A small image diffusion model, trained from scratch.
Model: 4.14M parameters, 48-pixel images, arch uvit, layers 10.
Rows from block 2, named by matrix and row number. Rows with one number belong to one attention dimension. Each number is 500 + 25 x the weight over its row's rms, rounded and kept within 0 to 999. All counts start at 0. Numbers have three digits each. After the name is the row's rms in percent of the matrix's.
# v: attention query, key and value (stacked) (model.blocks.2.attn.qkv.weight, 576x192, the v third), inputs 96-191
# proj: attention output (model.blocks.2.attn.proj.weight, 192x192, transposed), outputs 96-191
v.92 101:524510489517504487492486479448514514497503488515501502500483449502468486511429528541507490536490490525493519505496499519486478502504533497499474500489446489503513492489491491494491509501479533468497523458510429487525512510522517504451456458537523534519548509480488502539540475465474516500
v.93 110:524485493502505495467471482522496562501512510488524503535462486479497490478474501507493507516502517499608510514499482516512493508519532478463504395537512470487526491498506548484475496495483496546525497478525545514473513488494498519508495478456557571499498488540500492546566459469475488519
v.94 114:551497513482506497470512519505507516508473545508509556479474502501471503508480452496473511530565515527489525506508487502462449483472478505502480569548505510510510521498506455490546505492497478540509497473504511513511511526520562507491495459490444469495457519476531501455491495481481520470
v.95 104:457505498491491511474479513540508441506504513511512479486478496513514496499478486491514484540544535525512530509494493501475498476516456495499458534525483497492540524502499522490531505495499473520522553482490451556498516498502471491513527479502467511513497530404497510502565477497485468462
v.96 106:558482489552499467425513495464498482499491495465505465509469465485519495461493473480489512463517523494497521501506508514506543470485546492499498504498487481473497506531504506480487497495488517519507459502512462500502476523460546497515484532515460545535467498545503501531484463527490485487
v.97 104:494506508476499510524441506478485449505500506487463456516468542519488489475505499496494477530463451505538482480504479515509448522516479531499443481540497475526451506487494495497530505516509501527493496524522504530527496527555499505494502521492484491532518491535486485475440520508519507570
v.98 107:502493524483507496448520520518487536515505475476501479473552523491498513503515479510510525501518478499517474497506489471509475490492442491508526490506497507481477535494511526496498499491476478552497473519496433550502502491533469487548496507472541486502521497508508506481423513503510532456
v.99 113:468476507495503498485475528552529487492510493529508484484512468516497555511502477466488472440517473496511508495498514523498502465532490520518529490496451494485492458511500533495509505484537478465481517539506468520512476509517456494513502522535470496477513491554513510493556466528508526520
v.100 137:505471495498432541466517509518544513523520498517520450491499503543510502496477493496489544500509471496500462450570517470501450500531507452521453507480494456539500488517510493521486550530452516503507514505504506473430491513502499547469519534471477463494511503517485560478514460480480485521
v.101 094:516498514544500493505550514474506511522489500501478577497555462503508531489455508519491538506511482538535503502493513515470515487500471529524514571541481483494548501485499483518459509505515496454496441521501519484517512520516470487486496503510471518532478520528526487472510531514517492452
v.102 141:548495488470510510499501529520491492522435498455484445504525559531509474481483483531481488501452533512513521506496487478518487522511492478510502544506532522473538531488506498499479499493498499478499503479491514514454514489475471499484486526487508467517542511453492508505498485512445522484
v.103 170:432490501533502490504529450474517457494518520533507558445541460485501502535533538521512493501509481510485500487507467510498465499472534508532544501506457494524407467519495521510514508508522502500501479500492492478554491503519520511473489533504512485536472519522503490496467534471536504499
v.104 102:455475511459494471509480447515463532510513484493512460476515538513500516493534463502465492457511483532441520509495507496479482488546520522503530494493515492475511572507500479502481495499512485535506466509528506504456506448466474484529490491511515527512513469525521492503520543498515518495
v.105 109:479504488470504495505502459498515523488494510493460539557491561512503511501517522475490503500516519514474548490505533485503476477514547484522459472486527463538484456502497504484514504506526501460508549497494488535498492499518499494504478482517518515486472516559470494514460534556513497466
v.106 145:541481497507510516497488487516495498511493486474492477563475527532517504474457492498468524482499536510495472499490488483494531526514512494473524474481550496467548521503491474495474491493485513514503457495490498539457512475505486487500527479476472502491568497498460509470467478534452488547
v.107 104:509477485478497503526507540488491450529459499523493491508479542528454442481521506501466499522491557501528531495502477474486456471500500487496480531489488506500533543485503500516483494505476509494507473464495449503516541504490465498501503574486452474511494493525517487484509502509507540500
v.108 106:544460473511505507533508529487511477479510481507529464509524506503494490488482527475443523503494505536531431496506522498477514498473558519478559545485489522497512495497494474489518508494464509481508531517514543522460502490528483506512561453538515540508526481531505503506507485529482515496
v.109 094:555485498554511460540511495515532489486528486531502502494525499503517510475453507527466484531476491473490485508502504509489514480507448467489487514456503456499519481488481507500516502499500481504509448493532539459508497521518512512512552467545528566522491478494434511457463473490505536480
v.110 124:459524506490548493485515514522451487474502496538513513465487486503498520474497475516545455529528469517534549499457519489479540504461465529486505518555518513508503492506475472511488455508532510508498504517479495514540487546473535456542513495507499504469528534499484450508457540529498496519
v.111 134:494475501510501497555515486480503465491518488527527565480572480524500509507556478498516500478496526496494518497499493503467498471514526507510537414528482511484463498520489530528493493510525483497507525524518479503499507517471514476500509483556505472490467488503494492484491524476557508464
v.112 110:476500500521492482514496509539502479502473491464507565532521474502499469518457497511512475453529491487509514486501499501491478508500536496489526550470505470508477479494504498493510494518530531493508534505452481495546474551471476489511495478477490559487487494505547498529516504494536534481
v.113 114:485506502545506502494464494493499483493470506518520456547497461516499480554526530498476457516490489489514546500496462500512480533510470497503487477509497501531507526489496527501544483493475489517489480514519475515509509511479506495510490532490459467499539547524495487429514507490457516519
v.114 106:479483499489508539496499514493500482502512496512485530472507431487477545434485486496488513478514520488493498488498464480478549486586539478443541538491513478440514506486482503508500510498493513531487509514508486502458524515518510490536460505524482532487561486525526500515502484545519487536
v.115 126:502499487510500483460481550517504430481515502515456408490469561492491518507531548495486486478468506485516508518509451505518535531487451490502492525545518490498512509499500474499528498508484498532492499506476500543464508473492474499466507461502468488504510518497448504499488481527463522539
v.116 113:518511481478501492500424519452481515497487502522527460460509497521486482483518518527516484511482462474535482498496486498491499528474493496527499490492518487483530509485494507499509495507498509480491482495511457522488497518515501504505490467471470497492549516517444496532517520506465559449
v.117 123:522519486492505492538471510490496497490514505507502551497489439499479534493507458508501530478517549462472472504503474509493485518559530478532503534480518451519496477507507524509465513504506522508500512476518525480474484503489518503478478511480498494521474478505536502519552491541496531471
v.118 115:548485494474495477504497478496482510503483501477550502485485469521516504527516486510487499501513491497507492510487480484488521506476558507558506535481557477482534495505499521510499487500490501535487509493523528510452500522468452490490521417505452511505520514496554488473456496469514545518
v.119 112:457510506466532450495520502502470491506527502533490499440478476503510528491521489515523473527522483489492508500470495479497504515513495509474494495547500510519483482482478510499470467501477511496501551515511584495542498520519567465515483518502476498470541491490473467478460532509521467487
v.120 125:465487490509491500509458496443516489504494484445475544502508545464486458536534526491482499491488502478491528520513481543514481510519532510552526496478482544476462528496516516469538504478529482478482495489529500477529520453533443517492493517508507512557501490514554514492516501493525512501
v.121 130:483535481492483499484465528502515480491514518506492463472470538532490474475560527502505489533436487478478476516505449523508501505502510527537526489526507553509499501511511498495520517495471512564508499498484484480533481525524483513491525487532489496494500509467435508507501481503480474569
v.122 109:519493494510500493508507509468497523487484489494553505520435474501520526521499476530471500509543484510440456491498472514517514467478523499500537513501516470485486492505500507525479486498540495471483484516498508507474483475508474485544513479535506515477479459465533500532564484536522517505
v.123 099:523528496456486479512471437489493532508521539515544522411495497507485545491519519530530506476522530510521470513516463488506486459456500505503468578495539517489501469489506495510472512496472512471512504514503528528482491514504481532515454494576501512549488457490482509488504503445494501520
v.124 107:557499482522511509525515507492508495519486516491487554480519556520491494533508492531504482505515470505442517495509504494515466491469504514446490460510481521479489493515492504522521503487521509520485496516490490511549509488553460496487483469512546444516510498542474501484498505516488496467
v.125 091:558520509483499511512538499529485481483509502533504547478445494499508509506451500515537512516542514518516487518497536510516508506518503501507478519510508497555492511487507483506468514506495499460505484478510417511519497508477507537530525517499481496520483491476528510451510505530461542491
v.126 105:477508489465505503499516482530510454498510483519496483478506446532521517516477493455518474509497519502477506505504511499505472552465524501532603489437501497503497488513503491496459489507516530520499508496514523517483497476488521487485532521466541447490487542530456506495553540474544508529
v.127 107:446517479544496504489488510515494513501498483475508494533535478512506498478474480500514515488479512511525507513510484513496495496478534485549491473508481553483519463507499484490524493510490501495496486504457481493475510489546485503507483503504473510579532530520457486496475473494495500543
v.128 039:491486490411513485592496511519499509495456507499508478483497428488539518517484504502487485484460511506498469486475530507524501504523492500481505514487506498490486522501491522505471509493557491492506488468522546517482510462521510497510493468437519516507490497508483496502502502521496531504
v.129 034:533503507549517501544514546493532494500572518495526480532545510512508444458521507494530511491536500512478464504516476496486480482533479487486506519501491518517541508509492445486431515495509497490496494510503500510489473475532489519497490437495426553487489524476478493520476497494485508511
v.130 042:503519501355506526523497495484502537497488485513546479467474551532498493524475489507449504501519502523483503511492507522486487488507521491490498497475489513497521504515506519517487510500533499497507539510514536505485516535536511517486499495500485509465490504531530501467523503517520513516
v.131 031:476484488498503511478501477519539489482465509467562475476509457528525537528522522514540519458463503516498533497537476521516529525449476512563499497507529501494449532500507495501496473495484499445490548509507507526527506550541493471516479521524512472489477504516545515530529499516461511539
v.132 029:522457499488511495477467457526523525519463500536462453497471498495486548507517501496521504481491480523555446505475487508503499485452476519579495521500500520474523520499480530497476535485526481464485495551501458493529492512525509479478485529461505515486525472508489478478502499495470521485
v.133 037:519517506497494472416525478482508461517492491566473493548481447501512488525502487541483495478480496519482528520495527492510496488505490512491484465504531500516471514512474501495499503492520478547485496517508490496506484509495483505482504484442467504532468483467473504466479524485475502503
v.134 034:458485493564508507500494454486523536520500505540532492504527506532469481484504500497486523503514488518536490508513530492501480506530490502456508465487462483455514480480484461513513517490521502486501506487494471502512509514437489505509467469486501515500502508475520493540482507474473500489
v.135 035:484467486632511499443505482487521495517500510496472515498482454490478535454522484490532493511500457495553538498551513490493472478452479500537497496505487504456511509483507464505495494506459519462505485511480498496498485494513492511503496507486447463479474490458488522494529520497464484507
v.136 042:536499520506502491442507513467494548468481480517505517521485485487474446489498479498517506466468474502502490495540503487486491490507489487469503474508484508519476503524467521504518506507536469524528461494507517530483483443487462516474513513429506481464511520506494511491484523525503515521
v.137 039:520489515582497495413498461484508510503450468519457523494503469524505519486522500513500492551518512498527469488519525530504512479492482490529497547508477497520602482492512464515548537477515538472484473484511502472483521530496473494503494486452524484496485456497493517499478491520509495499
v.138 039:503498484486492518568513565547520486510507517473554510536499500485515498505473484494484504473555504514443471486488501480504513487460490497489503487503493477527424495479506524497480530501524512469477493490532498523510503440506480491506506513478524542511467511461503478506493520511487492497
v.139 030:468499503589477498487505491499512525477483509471514461498520523511515500506525496539501501533508501508532522486507500507489480510494517503492502507523514509436572519501514444500506516511482494461510476522446497483485480548513469497518511455504491453464519515484486525481496542532507503496
v.140 033:512489514412510493494516499513523503507433496505536471525505464502485480465521492509509496494485484505469495498492478506512504527451491491456536477488481511517444528504523495506509495484514510483510463504530527570511503527476494483496489488520497527490480507481534498528472529498507526490
v.141 036:475452505383483509549494454542519473523526490497533520487485432536486474534526487510484510475486468504516497495445500494473511492493497497531486465486488487507449511513479540517523497495535486525513546509518476543506518489506488489479502522506553493531462516520495503508493518510480506489
v.142 038:466522514544475526604492521481488540489520504508452505481541495503547539508504501501499510497580498490484496491508539483471507474528522496539483480528472496488518481499514484507475535515497499459506457473485465480498528460461507509488525574512391552435491512523479510507483504522528474501
v.143 030:523510497568508489464504495515515485506484513475526477451500487511506560528505497516504493512559478445501473496514519504530517519507472500539494507492522507430437508494492507486497504502468515483499551491497521493520474504453501515513490505468443498551527480499459514520492495522506526514
v.144 036:536486513413495496437488488487489497508483487484500470501522472513455507476528502487502493528520496526517475496530519521540531483537487496456509433520502528415525497480513457489519487504515526489503519500468518534515497517485507514521472506492571511508476515491474513504514464464500502479
v.145 036:456491504516498520528506443529503477500428512475546485457493533507482481504479480456484501523524516494475529507478500535499531478482499481503502499485479516542523507491515502516546499514515511524494508489520504499481501535468529504531446588533499456484472503513519479503508485509503480474
v.146 033:494481506435472488539472568494485498519472488459471483490504475481482502468464498514507509493513496498520497500489479493509485503530521498453480494491500475506498492495496506502539526485502493528502427472486487506498503504493540499494513512557478466472477485522499523513480526502519494491
v.147 031:436500500513501490538491439493481511517535506476483492504487460543502458539509475525489513514526475487455515486497529477525488483556498504540485503532503500452508503491490533500498524477499511505513533500508510551488500487468495483508495457449446479488547502492497511497527504497493486485
v.148 028:487506520512476527505534521515510509523528503570534488504465503486529524485491503483515509472500530521444490498489519518455522475506487488550518461506535497502563478507484471486515483504505481514501497484550479504482514508535484494471504478480471479477512498549434484499538517494510511479
v.149 031:530522511464482493506506493515510494526587482501550511455469489487471505532487506506533506445518495500516478517535531494515499467470480504443478482510494475430444511492496505504488506501530500517500498505519499504506499475504478521456506504480514537508529478459469528489491487475503490536
v.150 036:505525507526510509520497489519490476508606504555474437551534482518504490481522507502540498498508512520476481499533512480484518483491485494487494484495514507480453488495503432486510523485485484459481506526517498491488487542521544506514497389476447534496484488481484496497524472514484500506
v.151 032:509501506470504499482497475512529534470565505489461446514436540504494540502490502494521504518549496504502433494485496505484540487498478492496520517504514520507463490504499537488525505505524492502526490506514506499499519488537482517486478505446544482505478498486470484498510478483482512516
v.152 028:511479507524481504429489480482533507549530503501460470542532489504487453545492526486498505470539510485534499475515498497481476468442487473495497551527493529534570500503497493518548526515489522486497484479493459501520485547504491493508497438511504528524482511501516495485488478542486477546
v.153 036:502466495488509524449517544487529502525584477513492504541499496516471446500465488488501524508573493526466480500525509504492506491518484508445508487481516500502496495488499482492509478485506518535489465506518493502512511496478515509504513522510622459489465516505486501495470515476502493475
v.154 034:540500525589468490379509486483495526526551510545553483487444462489461559527514492492517516515471502521475473500513508519483517514504479510498491476492500488503481495519492493480520491485497518536502506486488486486508484459490541497501477474509458468477516500558487487500497494496514477489
v.155 035:483470501420517513478496480491508515469574499495480509463530504488523495520484497469508502528514472519529483501521470498522508468506516494517504489526513495503559494514522479491534477506477497487507555469502480527487521492515486499526488452523536450518528466485478492504491482504520493511
v.156 060:505542497470501463478494517510530477476499442519504543517494485492480466509497520468452546479514514474484511517520489496469538518541449553520514503497521512491514467514508521547488527505528493490529536476465457482490488504496503502492483521528493507533449480488500483516529522504517487499
v.157 038:516469513447524510531511485519504484527463497488510496500500557537513449528468500475496483508520479482563506517467504525499519487522487484450491507506485492465491502501517525485499505471517481454478512492492499500500488511466516472501467467536549487508478511503474485529482488525513496494
v.158 038:479548507469507481475505467528518507501465531479533466492456510518481518525482487508510508480438523506549484491457468504510530494492486502526501500500515500519551518473492489487513440482460511480494517512504503531513478508478534502477487525495415508515518494509534483481499469507518482502
v.159 068:482508499456528458520531472506507527477498508469506500441469477531476513479469478496485516487471512514499475483472514475481468505574494480463492501519508489486468465509491500526440497515479485472515477507509534513468489450526494486478512575495501528500495514493526486502487496494509524534
proj.92 094:469491505504503511506511509552493489509473517502514535486526513493537477488554480462506495473527510480500501513497488473523509500502451511485519529524535482493485509524528527510523492500522438524515492555476535501494473477493493505528523526488481479489477495476491496470502529500528478502
proj.93 105:505509515503487510521498518480503451502506480510479470490536513513493503488518499498491505492496476520430510446505497491465516487495470526544496615452508528521513510487494451543525497513486520467457508504461493488513484534526495484496509518514454421478505488439478497464442522534512519493
proj.94 110:482514478497494508493454476500495489504518471491506470488521464513525491471526516513515465499460499502508505509497485494572539547544504487487521531449468467483492496495493571524472486527518523454476516522474499483534467505498465502504483534556576503515514519505468493519485515497502481484
proj.95 092:566517465504533476510507496507510537521465499484490493511547466491475500490515491480476494448484467488489497463507521504536473537480521516482502515452537505495512514493517479497490504473508543467455450520507553449527468495498527502450500502512527484479500444535499494507448521499488482543
proj.96 101:452508538499496534561510492523499511518502494533496546487532514509474513540502512521502478561502494521507466490501503470494457545544479495481489499472515510515517484450495484529502501498515471503491529488491542503514525477524459503518508505484534456460527503448500493467520523468510515496
proj.97 101:493501481493477509440541497515497534463509506539510527494519488474545497541509524503503533472505516500474514544497508472476551470489499434519552496447515547482527502530512513492500501501489516485510492496479473487467510472429503507492505497517506477488496541468501503505529457499475504449
proj.98 105:501520462489494514514459498484510457485479528530502527526503483526475487476487494505490463502486500516505534494495507527489504514501523491485473523482496504498536484505493459502504498521532526476481537475519588451522469519446503496456500471528469457506478541492485499508536481463484464529
proj.99 116:514519495494499505524557478428493510524491515486457513515487525489531439515497539515510531559453549473492473511498504486494517533466500477489498465498551491508491508497489481491498500505472515528524491470512516487481544493480541496479488483471515538527492496460501495512469532499520487496
proj.100 119:499491500495673464538489508512509501456506499458516516505499500475477491505523492489505433498504524488491495522436475504493534490501508536505537478507517536471505514509525526507494430474554471497482501497526505523535551460502502445506488501478508525480505494513522453492495497514522509503
proj.101 087:470486473496498511504462465531495475496503478505517450485437498484475475531534481470527458489513540504477504509490485517534479502483506468468496452445498494488455501528497513506530491503479483519517559474505504509487491498503548494519494481489548488486516506491488494541503490456493502517
proj.102 133:483499508509478518467444512477500514486545514539506502521505484456475538463489500463487519522528478484492503460503481509472558463503471488474499494479491483520547492501499516487546503503464550530507476517521500500549474520513512492490512475540484502492490503524485501470470495481505492551
proj.103 164:533515507495473469499496532516480572503491441487455509513457500519528463510505453465513495509495504530523526609495533494507500544538478496474465492505485479488477541497492492515493497499513475480502538516512504490477511489495513505511492507514482539481551520499540494517512507520510489477
proj.104 094:551529489512508512500526551451511486502490485493483510530507473498502518532465539509541515529506508455540451487510491490530491495467487444489491490499465508503483442503488475455502510501487529510484520492484490503528489556499525511508503479459472457503484535482489504463493458504481457491
proj.105 099:509517517497496522481518524494495481497503486521501478457504457511495487544497478519523499484490480478511436517493464522510525510489448541498516501504468563492501519512488480521496501506454501524492472509507515481521527498476501514498531509468474504511512460442533509500544484446501493536
proj.106 138:494523514499484504494520533491503483512504543503514464474511495471476518507503495525503474521489483451499491438495507527493515429485483497493464523491491505518547458480518522501522490497471526509493528509529516483494489542473509493510476499498551489492435464497533500522567490489515539457
proj.107 107:493518521500493492450453471501492533473524521474489495488535481472551554512479496502519488501506464523470508517498507504528564540492491489504529515519510512501503470532505506443521507499516480503488517553508538489485455506492520503514473445541531474514520516478459497500475488466496464505
proj.108 107:476545557508486496491509461507503526517486525490469501508488483499496524498506473519540477483499499431477558483497481491516500482538480488503458458520529458512536508483512522518471489485528501525498450450477470501525494517474506494487452540446505475489502494463504494503513502478496501504
proj.109 090:445503509486483557494525491511488528521471520483504535533491485494478472500527502474535508478528525512498487447492481518517495512478563548462524483542514542498480517521514514512482484493483528483504523506473445540492510486500516488496456537460518470472505494504542491548536512521502473513
proj.110 121:527511501501416501518486485467528525534508527490481497511529519509503482533505528500488559490487527488523510559554497525539498513534545481514487506461460499506494528476497534459532559489488493487498506481521497476498496450532477571484485507547484511564474490501541553509538486475497511491
proj.111 130:493523529499496489484529484481493559496477473483451472512447500483508479523460528523504519501520487502476464526504525496516471523483459509496475542453518495494462499499482442485483509483519499538481523479489504485499490489530481524520495514465513545520538522515554505541522492542464461488
proj.112 106:547487512502515538493541485470496513499502486556531487467509445502500520473526490478497495528514524536493484532498537535511456497492469533476443476507484499495483532526485472494473501456496467499505487509540499497485526457548517512471515509519524442515495511461499499482499502489482450473
proj.113 113:490480495494475537464498508503490531490501515515419535465497553487516496443466443520518539499453494508492495505504535477482549475505487475507547540498523501492514468544506495488500508501520530495514504475474511464478487512512452512473505484534536502530516483492474499548465470509501498493
proj.114 102:525506520503471448524520493469500542509495487481530440535487549516544487553505525510510512535491501501506495520496532516532469518419503527517456458491477510519508477516517504487484497512483491502493514484529519531531481511467505500492518491486521483527461499481493499491526519503480539459
proj.115 130:499523501498505533533489495475519563536501533512520526512519499501517484505489446495496508538468485468487496443496521480492525458501522508521545448472513528496543473473517541468492494470481510459492480481531488480500492511492504497524508534505501518502504464517526500474493500487521495521
proj.116 109:501475506507485507462547500519496481509550516456491516532508552473520541496481472473486534509489527535478530489496491480506536469518501484484515510516469509507514507518522485485504511481485504532497503489502547475498505491464491498479510517540519454546471509466527498446473456482515462571
proj.117 129:485476549495494493500534459493503494503510454487528479507505527497510484483494546500512481495527465548520514481507542512507509462451495544459497468499499585504491507506500467523502497500507455515508506503486489526521515494512492501542531480488519496443504511504483498501470513454505476514
proj.118 108:479517505499511545481491522514509486495521505505470507512504531491486505456467502515529506505490484524503520469505520498511477484543432462454489506509457536503506527490494460480507519496495533487507484493489491504542493486548531516506484549490541433491483483474434505513535480520460450479
proj.119 118:531502510502437559499478491469514498507489487508507509536503511507496468522491506501499545491499530510518533554532521521522493505493516480521479516443457502499495537493502502458550540487506494508524476492504473486493479463508442558489494480527521501562478516513543531526525500513484523503
proj.120 138:494511502501517494479528504523475498502488482529500492484480471509531534467478485514513494503483456519491487471484513467469489481483465498466505480541525450505501460517502456548468477529480515502508492513459501506472494577458542461510517493467484463460503519473444471509468507491485494504
proj.121 124:487470522502557480509496529513507512495515497493509509515516526466499511535468500476500500462512505507508527524507525458506526485487511501517484470528503477483512501454504527504484499475537469433488489491497520519469543447471509500507479530500482545500499485543540501488491532507535544473
proj.122 109:483504542505515511510546491515498473531521499478442505499528508504470492493492520485557530471472525452547513489501558496455471505517489502485462477464500529509500496504493497477493507493465494536535513492532488507494522527484506512472512515440511495505526526533481499500457512476486487501
proj.123 108:472452518516549537521506554509520428479493445498504494554493492458500452493475487480473484517527528503454535500493535499498492532507515504489518483501461469492513549515504515480502489482544485514544470501468483484523491476490489484493518475455534506457492534514509501524509530544520475481
proj.124 105:484486528507490480448509474502496529479496480494480480490497424503525494493486503471498500532489537505554487516490488494477519519540490461527510548477510473503473523501507492446499497543490504491510504519505497498460482524455527509505504529509487513500512517448544494519499524494514495505
proj.125 082:464468509508536499514451501535493495510502514470531496517521498478471452466535501483457487484483497508482529484507486519481502511485526522491492520496488492516518522484499546518530501515520504495529507517464565471492506467544507492486484490502533493464506493495456497534497510466539463505
proj.126 104:538480537509465518498513509453492516498488524479496502531486549488494503481538500542482524486499466495514490436502498500490516439532488479473407526563505503508498504516473508501516503501484467532499485524495504509508502539495482506518465486521482521518508455475528500527432451521449507479
proj.127 107:527468514500512500494471510484507507502529541511466492472473575479494493534509544484477505527474485472483489485497510482509529496538462508461525519507517436487506536475508504499498502482499509483506520495555489518509495505434495489494500488508511488445508470480541508453525500523509513489
proj.128 025:545478537536515482468562512493513521453515491535497492505438599479488483437524492510472520511505541494499517543507483516535528505510479533493459490487491518493486480470490481490453505483517527480498513508535495496482507474503528498507498518539473507514479529520506517517517510515529468537
proj.129 024:535466497510497508514546489490511532486485511507452502517512562516496575497493471534472518508520512521513528533501531523518507511471481521478525485523513534464466495467493495538532517484501505491506485512572443504513519476477527498489506544506493554523493510505497493475521492497501473468
proj.130 024:523468508532508496518468477482508494521517488469468476499485535486473513473524534494517461515517479541480516498500463482495463513509504525541514437519485517526509502502507471491538469510461553476459568532517492509516486488512543473493507531477499502448503523535515502468543500441482477489
proj.131 022:487521480512479551498533473501482549522499499518472540488496458496493496459541498500484489480515482473459490455506476490478545465529536472462517489498519493520502470530496535480485507516519489482519473521458471471484524476497485497484507477498485463493493491487504508495460494519544543485
proj.132 023:469499497487513524499526526530475501474501493516511465538567488502498522511509449508481497518521505553470539508494550519508516461462517522474502473486463460487498457494498482501493520484511488488513489482458503472508518522486545505506485488516518507453496525487470501516471491492516491521
proj.133 025:485528484512491549555465505494507508488476493570553513495491474518513476494467432501504482482547505519484480482501491504492530480515523558486527524534482469481483508501510523529510509485488511490500514534440518486492491548504482490513501503523493503477506475509494505553479516554481511479
proj.134 024:483528460498515526520480499496517437494460496472475497530494525525536518494493439495492523521495488512507516517491541519504517432461530525470482509482496464459485523481484516523498525483489494480519471487508478477499497514467491514484493536591488558516480496516481505513501463501507543470
proj.135 021:442534462483516508493476514505508506506500485507476526510509495526511466530487502527498491515481491504480521470491514488493524466438524482484446519519486507481461480498485488517454509478515449493539481456485524487502505504497492514522525519512524498506535492480476492452446481434522504489
proj.136 027:480486494496493502509493493528506470472495508524532475556523516540541542468461475512479485529507513527523530527482514500500487481470487512566511562490480466474485530504529494527461523474519481468439498504489483469495484548475461503516525494546523482503487492500507489529461506465486491531
proj.137 025:480515492465460509548491502538508443506491467491522535494504457509505499454476523501502505482468488503492491463507527494456540517492493479474476552499520534483446519556492502486492508497517463479541462492489500499474487500473443520505513493540525496563500517494521494535445500489487555472
proj.138 025:487487515492531534521476515465499490499488472529528505489475515497488514500498551497513469517515523483465477526500463499509528488537522544487501493519474498506504489501490524487489485488498503486497548486519485494480504500563521490478515509491465461499504481516510513517562516556546507527
proj.139 021:499464474522501482485507496529492486520519501473531528506541455545499511544506478495512495493472486481538529472491538491507457475444496501464465493448528492486488481507509478487484506497492495485512451485471467479521496479493502499485517507545484528471495515487523502487440471484467479455
proj.140 023:511534487496491492500537499471480515498500449501489541542490475461510482483464513493515502479501475416461487450498490491497515485527520497519462529531509511514524505537508482447476488502525516530493524527524499483517514501497525511492500502447501493504509486476515498510529504526533489503
proj.141 027:528528500533531459447515520475497553497511519535427463511455532488481494535513496486503485520508509445493508507485466490529484517512503527462488495545492449512496512493506504462502489481497526463482504574546488480494520495493536503491519504480464542497503498514542497471585494478530457474
proj.142 023:494432546493508466494509520534521461492519546452509481470520543521506498531498562462479476532459497571548525562504504519518548530540464487565506511509479489497517499488497483512518514465475483470481542497524500487462511473539488487495507517532495509489487506505512483470531488525487492509
proj.143 025:515465531484513490518507522507489477486480512516567524500489462551506477512496515480501498455499538486508493503493506524481530480489543557456465496481500510493521461490499524501465512486516493485518462485494495465484513535531521487496501483535481487426507485487527518520467499560498518548
proj.144 023:473519499501504498533509492521492441487501478491481537502502500502513514465521540514507527487461514465517497489499521510461512493506464477508426555465514557488475484486492456493511501490497467499504478503501462495485504491480502523470493462489556504486487503530521510505461531434482506524
proj.145 021:534485499489470482459499482449484503478531492467531484513502506526509467461478519516495502495480450485493491486503492457486483523494478449488522461524544546526518503506511468473494483509530510488485492482580518495512484502520497498533499496508516485496531522471464513470507517470519561467
proj.146 024:532484512473495533500508510534494453470508500465481523524507481469459511436533534505533513468481530502471532498513498525510507502548473466554502534490531532508502491498498470509455492499528505519488498511486497490499486487463435495493475459492543480519471514507492508496430481488514517500
proj.147 021:519474487473507510497489524533482453500499477462549479522503510504485511494524495477480483523479531475484528515517516501471521472427493473445501489439509522482506473465487456500475528501509465495524485436496504481489506534511490486494528535523510502487523488506478495517500515518536498520
proj.148 024:508530482483522548498514480465521492497505499462483500550518531546487522538483442476487512532518463538508548519506492472477467507446497518485542502480522485495477525474485491516467522499521480485497525427472474480519492488477505497514485540507499533511525494540463500477500490476529479481
proj.149 022:491519491527498513446451505513495526511463483557484539492492507471508494522497500529509501504500506458486525471487465483505464487528536511494519494534456501502479519505496518524481498471513482484485527506449518512529470546493502503444538470521464519503528536499492501510531495527515511517
proj.150 022:487501532532521520568543529510498525507462479502460519497495505476520482488473498514511510485506508517516534492498536528523521498526541551504479494497496495476516461483492456520542514475489507503540468488498479480505537464462504511486511520505532551530494511490516505487444492474459467491
proj.151 022:482527481525516491491490514478513472523477461558477490477491498481501493517461462505481508484500486524467517502494488483490484518475519554562524505525519495475475540534484528534513502477498513497511516535508494489495525535485529495483500505531458522546486481564509489506489491497482505497
proj.152 024:474553529496481504493519514524508519510471511517513532515461447485520481477470526495510497489472521441480500451493487495497502543586568511515486497520461523528513485531501498501477477460522505490507524536466504479496481512488474509485521498501499471517499524496507497516529501500474548489
proj.153 022:483505520512519549540526471481495477505490462471484494544471485492527480481525499501530488472456492516499477488492476515510486440541504549540447537479504500489540486514494470513485518502459486483515544510483514493513490510490471516495470524512521551506472519476463496494471471484499485512
proj.154 025:526533472519475543501481492521498489484485450493447480524527468535499492481474491526559502446491451512496534433503463513459540492573524499516494494506496508503510542531497505501497494501502485509482486503480495484518478529481502513508465510485549468472465505473485492528451496472472538463
proj.155 025:537493505485502446521476502504511505478501493472487541492438513486451480507514475505524508433496478480464479516505481519462501524527479523497479518511476559503510514522494494461525490526516543526514489537527522556500512502501500489502518486487519512498491479484528515509493540528466497490
proj.156 089:515491530497505496479528540486505520480511550515519503518488501535470509485523481504536473505466470526488482534494505522497468461477498480497490498480500537499492467463558481501489492455497512546481483499580514529492461473533501499488515528478520477490508536480505502492467496502524553512
proj.157 023:516453502486507479550524514518517458485517476471557505474492543537465476498515497493477504566494500522508479523501540537517517493501498459514435527430515464509498493471495478498554503540478522492500484529538507488467514483514500492524484528502522509472498474494531483501482522500519506522
proj.158 027:517522485497476546443486518481473487512498464515497490496476440491516486491483453517485505475509473467483531448502481478511494462502556483503553478555506502466478515554499523527482491527566519530529485475491514480565477535513483508480510503517474477532502501498475505498524504514501554464
proj.159 092:509492526515461526528503499504499533509481510496509485526496516510489552484501523538539501455459480508496462549519488502476478433501518527501506477461501501505509512442521463483501503493490511486427507486532476498528456496525485535521507496496496453506511534476527494505487486480486531542